Weights of a small image embedding model.
Model: 2.98M parameters, 40-pixel images, arch convnext, norm rmsnorm, activation swiglu, patch size [2, 2], depths [2, 5, 5], widths [48, 96, 192].
Training: soap at rate 0.0041, batches of 128, held-out accuracy 79%.
Data: trained on microscope photos of single blood and bone marrow cells, 48542 training examples, 36.9 epochs.
Rows from block 7, named by matrix and row number. Rows with one number belong to one neuron. Each number is 128 + 24 x the weight over the matrix's rms, rounded and kept within 0 to 255. All counts start at 0.
# gate: MLP gate (model.blocks.7.mlp.gate.weight, 768x192), inputs 0-95
# fc1: MLP up (model.blocks.7.mlp.fc1.weight, 768x192), inputs 0-95
# fc2: MLP down (model.blocks.7.mlp.fc2.weight, 192x768, transposed), outputs 0-95
gate.60 [141 132 120 148 161 158 126 124 145 144 153 143 126  83 102 170 121  48 116 139 156 109 125 142  81 162  99 158 157 137 148 138 131 143 141 148 174 152 110 116 134 124 130 150 139 140 172 116 132 128 119 147 138 118 151 129 117 100 137 141 108 145 146  80 115 131 107  84 168 149  97 111 144 129 124 130 163 143 121  97 125 113 137 139  98 124 102 100 126 136 101 139 106 105 105  97]
gate.61 [153 125 142 150 117 155 200 149 103 159  91  77 135 123 165  83 115 111 114  79  94 167 110 158 127 115 139 146 138  81 156 132 111 140 100 103  53 158 132 136 161 164  98  82 168 143 154 144 118 139 132 131 154 145 106 147 135 109  91 121 146 184 146 168 115  58 148 101 104 156 125 158 142 141 100  73  86  96 110 103  65 143 137 189 124 101 157 139 129 110 145 145 141 136 130  99]
gate.62 [115 138 145 117 137  72 133 136 109 117 140 138 116 135 108 168 139 101 123 106 128 124 139 133 196 118 125 148 146 144 123 147 130 120  78 137 119  64 183 167 183 148 120 105 121 165 107 137 144 132 126 157 144 109 111 115 163  78 131 112  83 137 118 129 110 121 136 136 129 111 118 168 113 128 103 117  86 143 121 129 105 140 153 109 108 120 105 128 142 154 174 132 102 118 175 115]
gate.63 [139 121 117 135 129 115 159 167 121 149  86 117 101 131 177 151 138 113 136 156 165 158 160 118 129 121 173 140 123 100 155 130  96 107 140 172 120 141 116  99 138 139 166 129 130 125 161 118 126  86 137 115 152 131 120 118  91 130 109  91 120 125 118 161 144 144  99 131 144 163 122  89  89 147  87  94 133 168 139 130 136  98  96 112 118 114 139  94 155 155 158 173 131 159 160 174]
gate.64 [149 133 129 124 140 115 106 125 147 112 136 154 144 135 102 137 165 122 111 110 139 148 148  87 130 129 146 154 101 148 149  63 101 172 104 100  88 133 146 126 107 104 103  93 108 158 167 100 139 113 180 129 134  95 159  84 134 113 125  67 124 122  98  86 153  93 162 112  96 153 131 175 139 143 151 148 134 129 153 132 130  95 154 181 118 141 152 127 129 138 118 124  98 113 135 144]
gate.65 [162 143 130 143 145 147 128 138 105 103 114 134  83 213 125 136 117 130 155 130 138 113 139 126 106  99 151  86 103 110 162 100 154 110  83 153 162 156 131 109  95 149 148 163 129 121 120 116 111 100 131 131 144 141 123 110 162 119 145 157 160 146 131  90 134 145  70 102 166 160 130 167 132  90 128  78 156 136 139 109 119 141 122 141 105 118 127 187  89 144 139 143 140  85  93 156]
gate.66 [126 126 103 101 118 108 145 102 131 115  63 170  62 182 153 108 133 100 122 126 168 126 128 139  95 121 118 100 199 137 142 140 122 154  97 123 108 102 111  87 169 162 114 140 114 127 140 141 143 154 100 115 117 187 167 108 129 121  94 118  85 159 136 132 104 129 131 124 161 136 187 113 117 120 105 142 156 116 154 129 144 139 132 127  99 123  80 116 195 120  94 151 113 134 166 178]
gate.67 [128 140 157 108 124 150 117 160 118 101 119 129 103 193 120  93 149 112 121 115  84 142  91 144 117 120 144 123 129 110 119 124 139 122  71 108 173 154 155 158 164 100  94 114 147  98 149  82 123  93 140 161 136  87 146 145 164 140 186 157  84 165 117 115 165 130 129 149 115 105 158 139 108 115 120 167 130  75 143 124 133  94 161  74 135  82 119 164 151 116 116 132 129 114 113 141]
gate.68 [138 144 109 109  94 131 131 144 132 125 107 143 100 102  88 159 115 121 130  89 117 144 130 126 137 156 136 170 131 155 136 132 156 112 113 105 119 107 113 119 119 136 131 105  96 125 110 118 116  99 109 161 116 108 109 118  58 150 203 138 143 130 109 101  99 143 123 132  97 112 157 140 143 102 145 100 141 108 102 132 135  97 125  87 129  99 133 140 121 185  95 120 143 121 120 127]
gate.69 [116 207 129 116 132  97 130 161 129 152 100 151 158 135  88 115 123 167 106 139 119 109 162 121 115 136 101  70  84 133 130 102 121 147 118 148 105  85 108 138 143 154 106 112 147 163 136 133 106 158 123 124 142 128 133 128 134 116 164 118 109 114 155 124 124 142 127 128 132 136 118 155 143 120 121 162 122  95 156 159 141  78 155 161 120  98 146 117 158 128 108 169 142 101 132 117]
gate.70 [107 157 109 117 151 158 125 126 107  95 114 122  93 111 131 150 126 118 123 145 105 109 161 138 167 163  95 140 141 159 136 105 136  96 137 108 126 152 163  84 136 137 128  87 125  93 169  99  97 123 123 128  95 161 119  90 161 117 141 109 138 158 136 131 156 137 142 103 144 151 139 140 116 140 137 138 124 172 113 141 101 121 118 120 105 123 101  94 150 119 139  95 123 147 108 119]
fc1.60 [143 158 105  77 132 124 118 111 144 172 139 130 136 119 133 123 120  94 118 105 122 126 147 147 126  71 137 126 130 131 141 158 102 127 138 192 114 157 112 103 126 150 141 136 135 110 148 125 132 142 153 134 150 118 128  99 143 113 156 121 154 155 142 129 156 151 100 105 131 112 134 136 167 110 156  81 106  93 104 100 124 110 168 150 124 131 117 126 164 103 104 144 129 125 164 120]
fc1.61 [ 96 157 150  94 170 122 110  95 104 133 122 126 119  95 152 148  76 120 157  93 151 141 124 108 171 160 144 158 103 133 114 129 181  91 152 141  45 171 127 127 139 119 136 102 131 107 102 105 116 129 127 123 111 164  91 173 140 167 149 143 141 113 139 106 132 164 161  94  82  89  98 119  83 115  75 117 134 136 122 129 109 159 136  71 135  89 108 112 165 128 105 145 148 102 125 180]
fc1.62 [124 106 121 131 145 114 117 122 125 127 148 118 128 153 117 157 156 145 122 151  88 117 106 184 154  80 161  96 142 125 137  97 156  94 171 102 109 112 130 158 139 134 145 127 111 138 115 158 112 127 157 134 145 117 121 139 125 101 165 141  80 178 121 138 148 149 143 113 126 121 149  94 107 100 124 169  90 137 137  89 120 140 151 118 150 146 130 107 117 118 140 107 146 130 172 137]
fc1.63 [100 162  87  80 106 152 128 135  86 104 110 109  98 138 103 153 171 201 125 102  89 144 137 118 160  83 144 122 152  89 138 208 159 132 115  93 128 105 102 120 120 112 173 120 118 160 132 124 106 200 152 108  94 107 166 176 140 144 145 134 136 118 132 115 120 129 170 145 145 131 158 145 137 130 110 117 127  98 130 127 123  95 114 119 140 112 153 169 110 111 111 106 127 136  93 122]
fc1.64 [106 135 125 152  63 144 148 100 126 167 126 123 117 135 162 118 108 117  78 131 114 134 136 155 117  87 140 161 123 118 108 107 124 179 145 114 120 126 138 123 110 132 145 103 115 135 108 154 136 184 122 115 163 117 142  91 146 156 124 100 152 127 118 107 156 104 115 161 136 163 112 142 150 111 121 111 148 153 125 124 141  91 135 159  93 118 147 129 127 108 165 158  90  51 112 117]
fc1.65 [123 166 160  99 136 153 142 152 142 130 128 119  88 100 128  99 158 171 123 139 148 143 112  61 150 159 130 202 120 163 129 155 106 111 149  67 138 138 132 121 165  95 123 128 126 105 167 121 155 136 126 133 155 115 112 135  86 125 105 100 102 108 153 173 137 166 148 120 131  99  73 148 107 133 140 116 119 159 148 116 171 116 133 124 178 109 136 128  97 102  92 130  92 145 166 100]
fc1.66 [120 159 102 160 106 132 191 131 144 116 145 126 191 133 139 106 124 152 134  91 142 119 109 147 151 151 140 169 148  72 136 113 111 114 131  87 132 152 115 119 166 153 129 136 117 136 141 157 115 118 124 148 129 116  91 140 159 114 118  98 169 157 122 110 175 180 131 117 159 101 111 108 117  94 162  90 128 154 146 160 132 136 147  90 137 154 167 128 102 145 129 120 155 117 119 109]
fc1.67 [112 147  98 122  78  88 132 122 156 138 131 160 147 102 147 159 172 138  98  92 104 139 122 118 103 150 135 143 137 140 145 139 103 129 139 104 119  98 124 134 116 137 141 108 193 119 138 104 149  96 124 132 140 147 156 122 101 122 160 102 169 112 119 109 144 106 138 106 144 154 122 176 114 128 110  83 154 147 134  97 122 100 206 133 115 106 133  96 127 118 138 116 132 153 131 141]
fc1.68 [159 153 145 115 106 137 126 171 119 116 140 113  67 122 131 124 106 124 124 124 160 130 104 114 147 142 151 149 115 166 116 107 142 126 130 144 102 116 111 136 129 106 150 103 109 154 115 131 137 122 145 140 123 117 144 104 108 110 115 142 160  95 137 150 134 157  99 172 137 153 125 141 107 109 103 112  99 114 125 133 101 138 143 140 132 160 137 148 123 160 141 152 111 121 144  93]
fc1.69 [115 157 110 149 119  86 136 132  99 117 164 129  92 118  97 120 145 136  94 148 128 128 162 139 107 122  73 155 181 160 124  86 150 130  91 106  90 124  87 113 157 118 124 131 163 141 173 117 144 131 136  99  86 110 130  82 126 150 146 127 127 121 149 123  98 126 135 118 105  88 105 153 105 123 140 149 118 133 123 132 107 107 108  88 134 130  74  74 137 112 151 143  92 155 111 154]
fc1.70 [ 96 124 130 170 132 117 149 133 185 141 114 135 143  85  85 116 119 142 112 116 138 128 174 150 136 141 106 158 157 108  96 106 115 133  93 137 115 124 104 119 146 122 103 145 131 155 109 137 118 143 140 165 101 164 127 194 148 170 134 114 126 113 130 125 124 120 116 116 149 127 106 137 126  86 177 124 138 134  93 131 125 115 129 121 120 145 145 144 100 130 101 155 123 106 117 159]
fc2.60 [119 113 117 153 150 130 124 135  89 115 148 132 158 143  98 135 105 133 111 106 146 111 127 147 105 147 163 106 112  80 148 132 117 143 127 101 121 108 135  94 157 113 130  84 133 170 164 167 123 139 146 104 105 153 116  91 108 171 157  86  99 139 147  70 111 154 146 131 112 124 189 153 133  75  95 162  95 132 113  81 108 114 133 144 140 108 120 148 161  97 111 110 105 121  78  92]
fc2.61 [192 147 143 134 127 134 166 144 151 123 110 145 158 100 146 117 152 110 124 137  95 116 169 130  88 145 154 135 124 134 129 146 135 146 124  72 106 161 144 142 138 101 161 156 113 156 110 127 170 137 129 150 126 113  91 109 120  62  79 122 145 116 139 136 105  98 147 189 138 136 112 165 110 126 161 103 177 117 102 103 173 103 122 117  82 138 103  73 165 145 151 113 139 137  77 124]
fc2.62 [ 93 114 142 106 105 176 132 128 149 106 147 143 133 142 124 118 142 131 108 130 148 117  82 154  86 146 122  97 100 102 128 164 120 111  99 145 111 137 120 106 148 120 148 132 145 164  90 178 145 155 107 109 179  91 112 151 117 134 116 144 107 106 146 124 122 115 153 155 159 134 130 124 124 147  97 181 130 143 146 164 131 142  93 127 106 165 113 124 143  94 138 109 113 135  85 171]
fc2.63 [181 149 167  91 138 120 140 144 160 129 125 108 102 118 101 131 113 127 141 214 109 104  93 128 122  80 142 121 140 156 152  98 152 106 165 174 117 142 114 144 151 138 138  99 154 107 173  85 146 138 134 133 124 105 122 127 136 113 123 126 127 131 131 105 103 136 107 114 132 123 143 133 101 138 114 121 115 132 116 119 119 162 117 124 156 142 149 112 152 145  97 158 129 182  75 154]
fc2.64 [108 179 117 139 112 109 125  97 131  97 133 139 113 163 108  85 156 133 128 119  92 137 135 159 133 130  69 165 161 134 136 152 127  75 152 131 140 131 124  90 138 114 134 200 118 132 119 109 137 117 140 134  76 140 111 135 123 159 105 132  90 172 126 123 134 118 144 157 139 108  92 152 118  99 139 106 146 118 134 148 129  99 165 104 155 160  63 141 129 135 144 141 146 136 172 124]
fc2.65 [117 114 124 147 132  94 102  75 105  91 145 150 124 139 140 128 125 108 152 130 177 120 127 145 154 132 161 150 112 114 100 111 127 105 144 120 128 138 119 125 100 120 151 105 130 140 128 143 136 130 117 101 160 122 136 111 135 108 131 111 178 118  99 176 105 109 148  88 143 104 136 161  83 119 145 133 117 120 107 118 101 123 129 109 139 134 140 139 125 119 136  78 159 168 178 101]
fc2.66 [147 136 129 112 187  95 174 142 163 141 100 148 104 132 116 146 102 133 142 153 125 160 128 124  97 149 118 155  98 147 141 100 119  93 137 104 103 178 100 166 101 137 148 132 130 111 126 152 155 195 159 130  92 132  91  90 132 103 130 138 124 156  90 118  77 132 104 115  90 145 115 129  88 153 133 118 124 175 151  94 166 144 157 141 188 151 105 136 121 153 148 124 125 131 108 155]
fc2.67 [139 139 125  98 136 125  90 178 139 125 119 113 153 114 118  86  83 106 145 136 139 156 141 100 121 131  99 153 133 121 134 113 109 138 139 158 163 134 114  73 124 122 124 105 155 136 146  80 161 107  71 127 131  62  89 126 114 161 131 120 154 131 147 115 101 145 135 119 122 134 125 137 131 101  81 116 137  77 136 169 185 116 122 146 104 133 139 142 140 154 132 145 123 177 131 115]
fc2.68 [ 84 142 128 115 125 116 209 113 169 104 128  97 105 171 128 126  98 161 130 132  81 149 122 102 145  97 137 157 132 148  99  90 131 127 125 135 131 123 141 128  90  85 154 138 141 139 111 131 126 124 117 169 142 118 117 120  91 129 134 128 130 130 147 106 145 175 150 115 110 154 100 111 113 180 162 140 167 119 106 131 112  82  86 118 143  97 117 137 141 125 108 194 127 130 112 181]
fc2.69 [152 120 137 135 124 148 119  98 135 147 107 107  92 137 138 127 137 112 163 109 133 141 108 108 150 144 104 112 134 123 149 104 117 140 127 145 170  78 158  74 121 161 135 147 112 153 174  73 143 126 151  87 125 140 115 138 183  97  83 145  81 111 126 109 103 141 153 134 133 164 142 156 124 135 110 126 154 132 119 130  99 108  82 144  66 135 120 110 105 117 163 128 158 110  95 144]
fc2.70 [154 169 141 141 156  90 144 141 158 137 106 119 115 115 125 131 130 165 141 134 133  90 140 158 148 170 120 121 105 158 146  83 137 140 100 177 203 125 134 130 131 144 156 138 128 164 130  93 127 170 147 147 127 154 129 185 124 177 132  79 152 104 149 117 132 103 115 109 120 118 100 132 163 153 134 128 101 112 122 131 136 129 139  96 140 192 120 164 145  91 114  95 116 117 144  87]