{"arch": "convnext", "model": "image embedding model", "dataset": "microscope photos of single blood and bone marrow cells", "train_examples": 48542, "image_size": 40, "crop_scale_min": 1, "horizontal_flip": false, "cutout": 0.4, "targets": ["cell type"], "num_classes": 17, "embedding_dim": 64, "isotropic": false, "norm": "rmsnorm", "activation": "swiglu", "mlp_ratio": 4, "inner_norm": false, "patch_size": [2, 2], "depths": [2, 5, 5], "widths": [48, 96, 192], "kernel_size": 5, "am_softmax_margin": 0.3, "am_softmax_scale": 30, "init": "small_normal", "residual_init": "none", "optimizer": "soap", "beta2": 0.95, "lr": 0.0041, "beta1": 0.9, "shampoo_beta": 0.95, "eps": 1e-08, "precondition_frequency": 10, "max_precond_dim": 1024, "one_sided": false, "adamw_lr_other_params": 0.00081, "grad_clip": 3.0, "steps": 14000, "batch_size": 128, "epochs": 36.9, "lr_schedule": "cosine", "final_lr_fraction": 0.05, "warmup_steps": 1400, "weight_decay": 0.0, "adamw_weight_decay_other_params": 0.05}
Rows from block 9, named by matrix and row number. Rows with one number belong to one neuron. Each number is 50 + 15 x the weight over its row's rms, rounded and kept within 0 to 99. All counts start at 0.
# gate: MLP gate (model.blocks.9.mlp.gate.weight, 768x192), inputs 0-95
# fc1: MLP up (model.blocks.9.mlp.fc1.weight, 768x192), inputs 0-95
# fc2: MLP down (model.blocks.9.mlp.fc2.weight, 192x768, transposed), outputs 0-95
gate.542:54 34 30 90 68 35 57 59 54 48 43 36 67 39 43 49 49 93 39 67 88 57 45 47 58 37 78 75 65 50 67 21 42 45 46 26 31 61 56 73 49 63 62 33 54 53 42 31 38 52 50 57 43 56 67 60 35 36 54 61 68 80 19 37 39 27 57 47 33 74 68 48 43 84 63 50 71 36 48 58 56 35 48 73 46 39 34 57 38 61 72 38 53 54 51 44
fc1.542:75 55 38 74 45 22 66 41 27 39 49 50 53 22 63 32 21 26 40 29 43 40 64 46 21 41 40 35 60 61 34 66 68 57 52 62 68 43 50 29 58 49 61 61 63 62 55 56 65 31 52 63 32 67 58 31 29 36 51 76 43 43 34 66 48 46 64 76 60 23 26 61 53 43 15 93 74 63 43 54 59 61 20 48 26 51 41 38 25 43 66 65 32 42 50 54
fc2.542:24 64 67 38 30 52 29 50 59 40 48 45 41 49 42 51 47 45 46 56 46 50 63 62 71 53 30 66 52 68 45 69 52 63 84 62 62 25 46 40 53 48 64 52 25 44 32 39 60 47 53 65 22 38 59 23 58 49 51 58 73 87 46 36 60 52 64 53 34 53 33 32 52 59 61 40 44 76 29 42 54 37 40 68 34 54 63 47 43 51 55 52 36 38 70 35
gate.543:18 30 43 53 43 22 55 58 67 51 48 25 49 43 52 53 48 58 36 40 47 36 69 78 63 44 65 44 62 15 49 60 29 74 59 39 54 61 54 46 37 43 62 19 50 38 52 39 70 56 69 37 72 45 57 26 35 48 60 49 30 70 53 64 38 83 34 52 49 64 46 82 76 55 53 50 67 55 48 40 51 35 72 29 31 15 60 81 57 51 30 52 35 48 58 46
fc1.543:57 26 51 34 67 34 34 41 27 34 49 53 44 31 68 40 32 73 59 57 69 52 60 30 29 69 25 55 41 64 50 51 84 09 56 40 42 41 42 41 54 37 62 56 36 46 26 50 49 48 48 42 27 50 41 58 74 54 39 29 56 61 55 53 38 50 31 29 44 23 35 34 48 61 53 34 33 32 36 50 84 46 06 44 85 54 51 61 50 53 45 66 48 46 59 64
fc2.543:32 68 35 45 60 46 48 59 48 40 38 50 31 63 58 55 67 46 64 55 61 59 70 53 61 56 38 47 54 54 51 52 31 57 47 82 23 28 33 47 43 64 82 83 35 68 43 74 57 70 38 69 52 56 42 30 61 71 56 38 58 65 24 39 30 52 54 58 34 28 36 37 47 42 19 44 35 62 54 67 32 65 38 29 73 64 24 48 47 72 53 83 75 52 36 75
gate.544:61 43 32 53 51 33 60 53 58 66 49 43 49 64 39 61 69 56 55 60 55 71 42 49 38 36 41 61 59 62 35 77 68 68 50 52 57 57 66 57 66 29 49 56 21 47 31 47 62 47 79 43 74 53 37 54 66 31 46 54 47 41 58 61 39 28 71 15 69 46 40 73 64 53 50 60 59 69 50 47 57 54 54 43 33 83 77 64 44 50 57 53 82 37 55 51
fc1.544:39 56 48 00 25 38 75 47 24 61 68 70 49 33 69 56 38 33 69 40 42 79 33 53 53 48 56 39 44 56 41 55 61 37 08 75 76 71 30 63 50 55 78 34 57 37 38 57 53 32 61 59 70 44 41 51 50 42 43 50 30 46 66 25 38 62 67 32 51 50 25 47 46 44 82 39 15 49 44 46 53 60 36 66 46 33 32 23 69 40 38 67 29 52 49 48
fc2.544:33 48 45 48 46 52 27 11 30 71 39 55 50 52 38 57 52 57 85 67 58 67 45 46 32 51 23 55 36 25 52 33 34 68 58 52 46 43 57 40 57 44 46 61 64 17 43 40 51 44 40 61 51 27 40 50 55 71 63 63 43 57 24 28 27 46 41 33 44 39 41 82 68 49 57 40 37 41 44 60 69 57 66 59 50 21 80 50 55 70 50 44 77 28 55 32
gate.545:40 70 33 66 42 70 41 52 54 48 47 74 52 51 36 53 58 14 58 51 65 45 45 31 40 67 44 69 69 67 69 57 53 47 60 45 75 58 51 43 80 76 49 42 76 40 53 59 69 45 51 43 45 41 49 79 47 80 32 59 44 36 71 57 45 25 76 59 39 59 39 58 40 61 53 66 58 52 72 36 51 49 56 41 49 12 54 49 46 42 47 28 38 74 33 75
fc1.545:12 61 61 50 39 82 64 48 58 76 80 51 48 61 63 65 70 68 57 35 50 25 74 47 42 65 70 73 48 25 53 53 53 34 33 62 73 58 35 47 84 57 56 26 70 24 39 42 00 33 37 41 64 68 49 58 63 43 48 51 59 53 62 44 16 41 54 43 28 51 44 52 47 43 48 36 55 75 79 54 45 43 49 47 39 25 35 55 46 78 50 67 39 35 56 60
fc2.545:69 62 53 49 58 42 51 63 44 33 62 32 40 69 60 61 59 21 44 39 48 53 38 28 41 47 40 09 76 77 25 23 63 75 61 71 46 30 61 37 41 41 80 40 35 50 48 49 54 50 52 65 53 52 49 18 41 44 40 52 34 46 46 32 57 46 75 70 77 54 56 51 51 33 33 35 54 47 23 37 71 50 46 59 63 57 46 49 48 49 93 36 48 71 38 54
gate.546:49 38 42 49 77 39 78 43 63 36 61 35 19 57 35 81 50 88 67 45 41 63 42 64 37 27 64 59 61 65 78 65 43 70 41 28 42 53 46 68 62 41 78 39 42 76 57 47 55 37 30 67 15 57 63 40 33 59 47 61 30 32 76 55 61 72 44 42 50 71 36 33 35 38 46 55 51 57 30 30 34 54 62 39 53 56 70 47 72 64 45 46 33 47 47 25
fc1.546:62 84 55 71 31 52 48 43 45 52 35 28 65 49 67 30 75 38 20 44 34 35 63 47 38 62 62 38 53 49 33 32 38 34 51 58 60 29 47 18 30 42 32 53 59 64 52 37 38 89 54 62 58 49 59 43 67 49 68 31 44 39 70 42 53 50 60 51 46 56 73 40 50 75 61 73 60 70 52 62 52 65 56 46 47 51 68 60 71 48 63 60 65 50 32 44
fc2.546:40 30 48 49 38 57 35 51 47 49 42 48 37 46 73 60 24 39 37 68 27 50 53 57 63 42 66 57 31 45 25 83 44 38 66 40 35 42 38 62 43 37 64 42 53 59 30 14 15 46 38 20 56 30 43 51 50 89 59 49 46 54 17 37 61 45 37 38 43 54 67 71 80 43 72 46 55 52 49 80 46 71 39 47 31 22 64 44 31 26 82 56 54 51 49 38
gate.547:76 33 34 54 32 45 65 54 46 32 39 34 71 80 61 77 39 15 48 58 49 48 57 60 37 31 38 46 72 59 41 31 48 70 48 32 54 73 53 40 66 55 47 71 37 37 47 40 36 64 49 77 77 52 72 44 58 48 47 36 44 71 56 54 50 71 76 61 64 60 29 40 51 36 74 58 67 35 45 80 44 72 49 52 38 54 55 53 60 33 49 69 00 34 38 52
fc1.547:75 43 53 48 50 66 55 58 52 44 63 27 60 42 61 38 38 18 47 37 27 38 32 58 37 65 61 66 64 45 47 61 62 77 27 67 46 38 49 74 39 50 26 44 20 52 62 55 43 38 58 39 71 30 38 47 53 51 54 31 45 54 40 36 51 29 80 70 72 41 78 51 55 77 57 36 55 47 30 32 55 52 71 55 59 63 71 45 50 58 49 44 62 43 25 53
fc2.547:28 28 54 54 44 55 36 47 53 20 63 63 67 49 34 46 34 71 65 37 62 72 50 45 29 63 68 26 12 38 45 54 40 31 39 76 39 51 62 85 57 27 41 42 64 53 64 46 60 41 39 45 63 32 57 18 63 41 54 61 39 55 52 57 40 79 43 63 22 54 38 79 50 52 67 49 58 73 75 38 34 50 67 75 39 56 73 54 43 41 39 28 38 30 40 67
gate.548:40 54 62 29 68 63 51 25 63 33 50 27 60 70 35 65 32 48 52 45 81 34 48 54 46 58 54 24 68 53 57 60 51 61 42 42 16 37 26 36 38 46 49 19 54 43 36 42 50 75 65 54 41 55 26 49 63 58 48 63 40 50 32 43 61 59 46 51 40 40 54 45 27 61 73 57 52 64 45 58 43 54 57 64 38 72 26 42 32 18 46 56 60 70 33 69
fc1.548:52 48 36 50 31 52 49 55 69 49 39 47 69 65 29 30 64 56 48 67 31 68 58 53 54 17 57 83 31 26 55 52 63 33 43 38 49 36 31 30 60 48 67 69 44 51 53 50 69 40 48 44 40 35 39 77 33 29 53 61 42 48 23 46 41 57 44 39 56 53 58 48 58 56 38 57 79 42 53 33 24 52 64 48 85 34 37 32 50 70 55 68 52 38 42 59
fc2.548:58 40 53 50 43 63 73 51 80 43 47 68 59 59 35 42 61 67 76 49 59 61 69 26 37 67 55 23 37 19 47 46 60 77 59 54 66 32 66 91 47 51 27 12 41 44 57 46 27 65 75 62 57 46 52 49 37 46 51 36 48 52 32 53 56 48 39 57 76 59 46 82 40 63 53 27 26 63 46 78 54 49 57 50 82 68 65 63 33 48 49 70 62 62 46 63
gate.549:68 35 18 52 49 66 55 59 51 71 56 41 66 31 44 38 45 42 47 43 60 53 53 77 58 40 75 64 42 29 68 54 35 51 47 47 27 74 61 43 39 31 59 52 49 71 30 24 47 29 73 57 47 48 46 20 16 62 47 59 81 38 83 39 56 69 56 44 64 41 41 67 66 47 81 50 55 46 60 29 45 23 47 54 47 54 56 35 27 58 57 56 72 52 41 54
fc1.549:76 76 24 49 33 81 83 54 58 39 36 22 57 34 69 31 68 55 33 56 60 53 61 46 61 42 61 33 59 29 42 47 47 51 59 62 53 60 56 52 39 45 51 38 31 46 45 54 59 37 45 38 62 33 55 53 17 62 24 56 61 34 59 64 61 62 87 67 56 42 84 56 69 44 65 62 60 34 78 36 62 62 39 63 37 55 57 57 22 71 53 59 71 41 45 24
fc2.549:20 37 68 60 26 30 01 41 30 38 47 43 48 31 72 66 44 53 34 49 67 55 23 22 66 42 50 36 20 41 55 50 47 32 72 44 43 62 62 53 35 52 57 70 53 38 28 25 76 37 69 31 26 62 50 50 46 69 58 32 50 46 36 57 37 45 30 35 38 61 43 47 32 71 41 34 64 39 46 58 56 52 44 30 45 62 32 73 48 41 53 62 10 50 62 39
gate.550:69 68 20 31 34 52 40 81 43 29 42 29 35 36 32 46 71 63 35 21 51 50 87 46 69 64 75 59 46 53 46 59 57 84 61 48 42 69 41 34 70 33 45 45 62 47 29 16 42 60 54 47 34 68 49 62 59 73 38 66 49 46 46 51 32 58 73 25 40 52 44 52 59 53 42 43 69 27 61 52 50 45 37 43 66 48 55 44 63 44 50 30 51 54 42 33
fc1.550:62 57 31 49 53 28 36 56 36 26 65 69 39 62 42 58 42 45 42 09 49 18 35 40 68 44 51 54 79 53 51 42 65 68 35 64 48 61 34 34 66 16 57 51 37 37 47 21 38 28 48 62 03 69 69 55 34 44 56 42 38 41 38 71 70 42 63 44 40 15 32 54 31 60 39 45 54 43 60 50 47 57 39 22 40 32 43 62 49 79 58 56 64 68 58 45
fc2.550:67 50 58 25 39 35 37 48 19 29 27 35 33 33 36 57 57 30 45 45 46 65 58 68 69 62 40 56 24 45 52 24 49 32 32 68 63 49 39 50 61 56 22 58 60 33 28 48 50 54 55 00 72 37 62 39 79 38 50 44 59 59 36 47 35 32 69 50 43 53 83 32 42 63 53 42 48 44 54 39 48 65 75 69 11 47 82 64 57 54 42 59 47 59 51 53
gate.551:43 55 25 41 54 63 42 60 57 75 45 44 32 76 39 30 45 51 63 57 29 53 44 41 43 39 67 62 69 44 28 40 61 54 25 49 57 45 74 52 30 33 51 62 57 48 39 38 63 61 71 46 53 43 27 46 40 47 33 45 47 66 44 49 37 67 33 59 46 63 44 80 33 25 32 46 26 42 48 67 52 59 72 58 44 58 53 53 55 49 45 45 41 45 55 23
fc1.551:41 43 61 59 52 56 41 55 48 39 55 51 54 71 28 34 26 68 34 44 39 38 65 23 38 44 46 39 66 43 40 64 75 31 34 39 59 57 37 50 09 45 13 48 62 69 59 54 38 58 69 50 59 63 58 51 26 46 44 63 48 60 68 51 44 22 62 32 74 30 57 42 25 26 37 34 56 59 66 55 29 55 58 81 51 38 46 65 69 55 61 44 33 67 80 40
fc2.551:53 50 27 54 64 35 48 35 52 44 33 60 55 59 61 69 71 33 57 27 48 60 17 41 68 54 26 49 46 49 46 50 57 42 67 56 42 25 41 45 77 49 49 47 11 68 54 59 55 50 90 39 36 54 40 54 20 42 49 55 56 55 67 28 63 62 42 63 12 39 62 59 54 45 56 60 71 59 44 50 66 41 60 51 55 38 31 64 60 69 67 59 69 20 39 50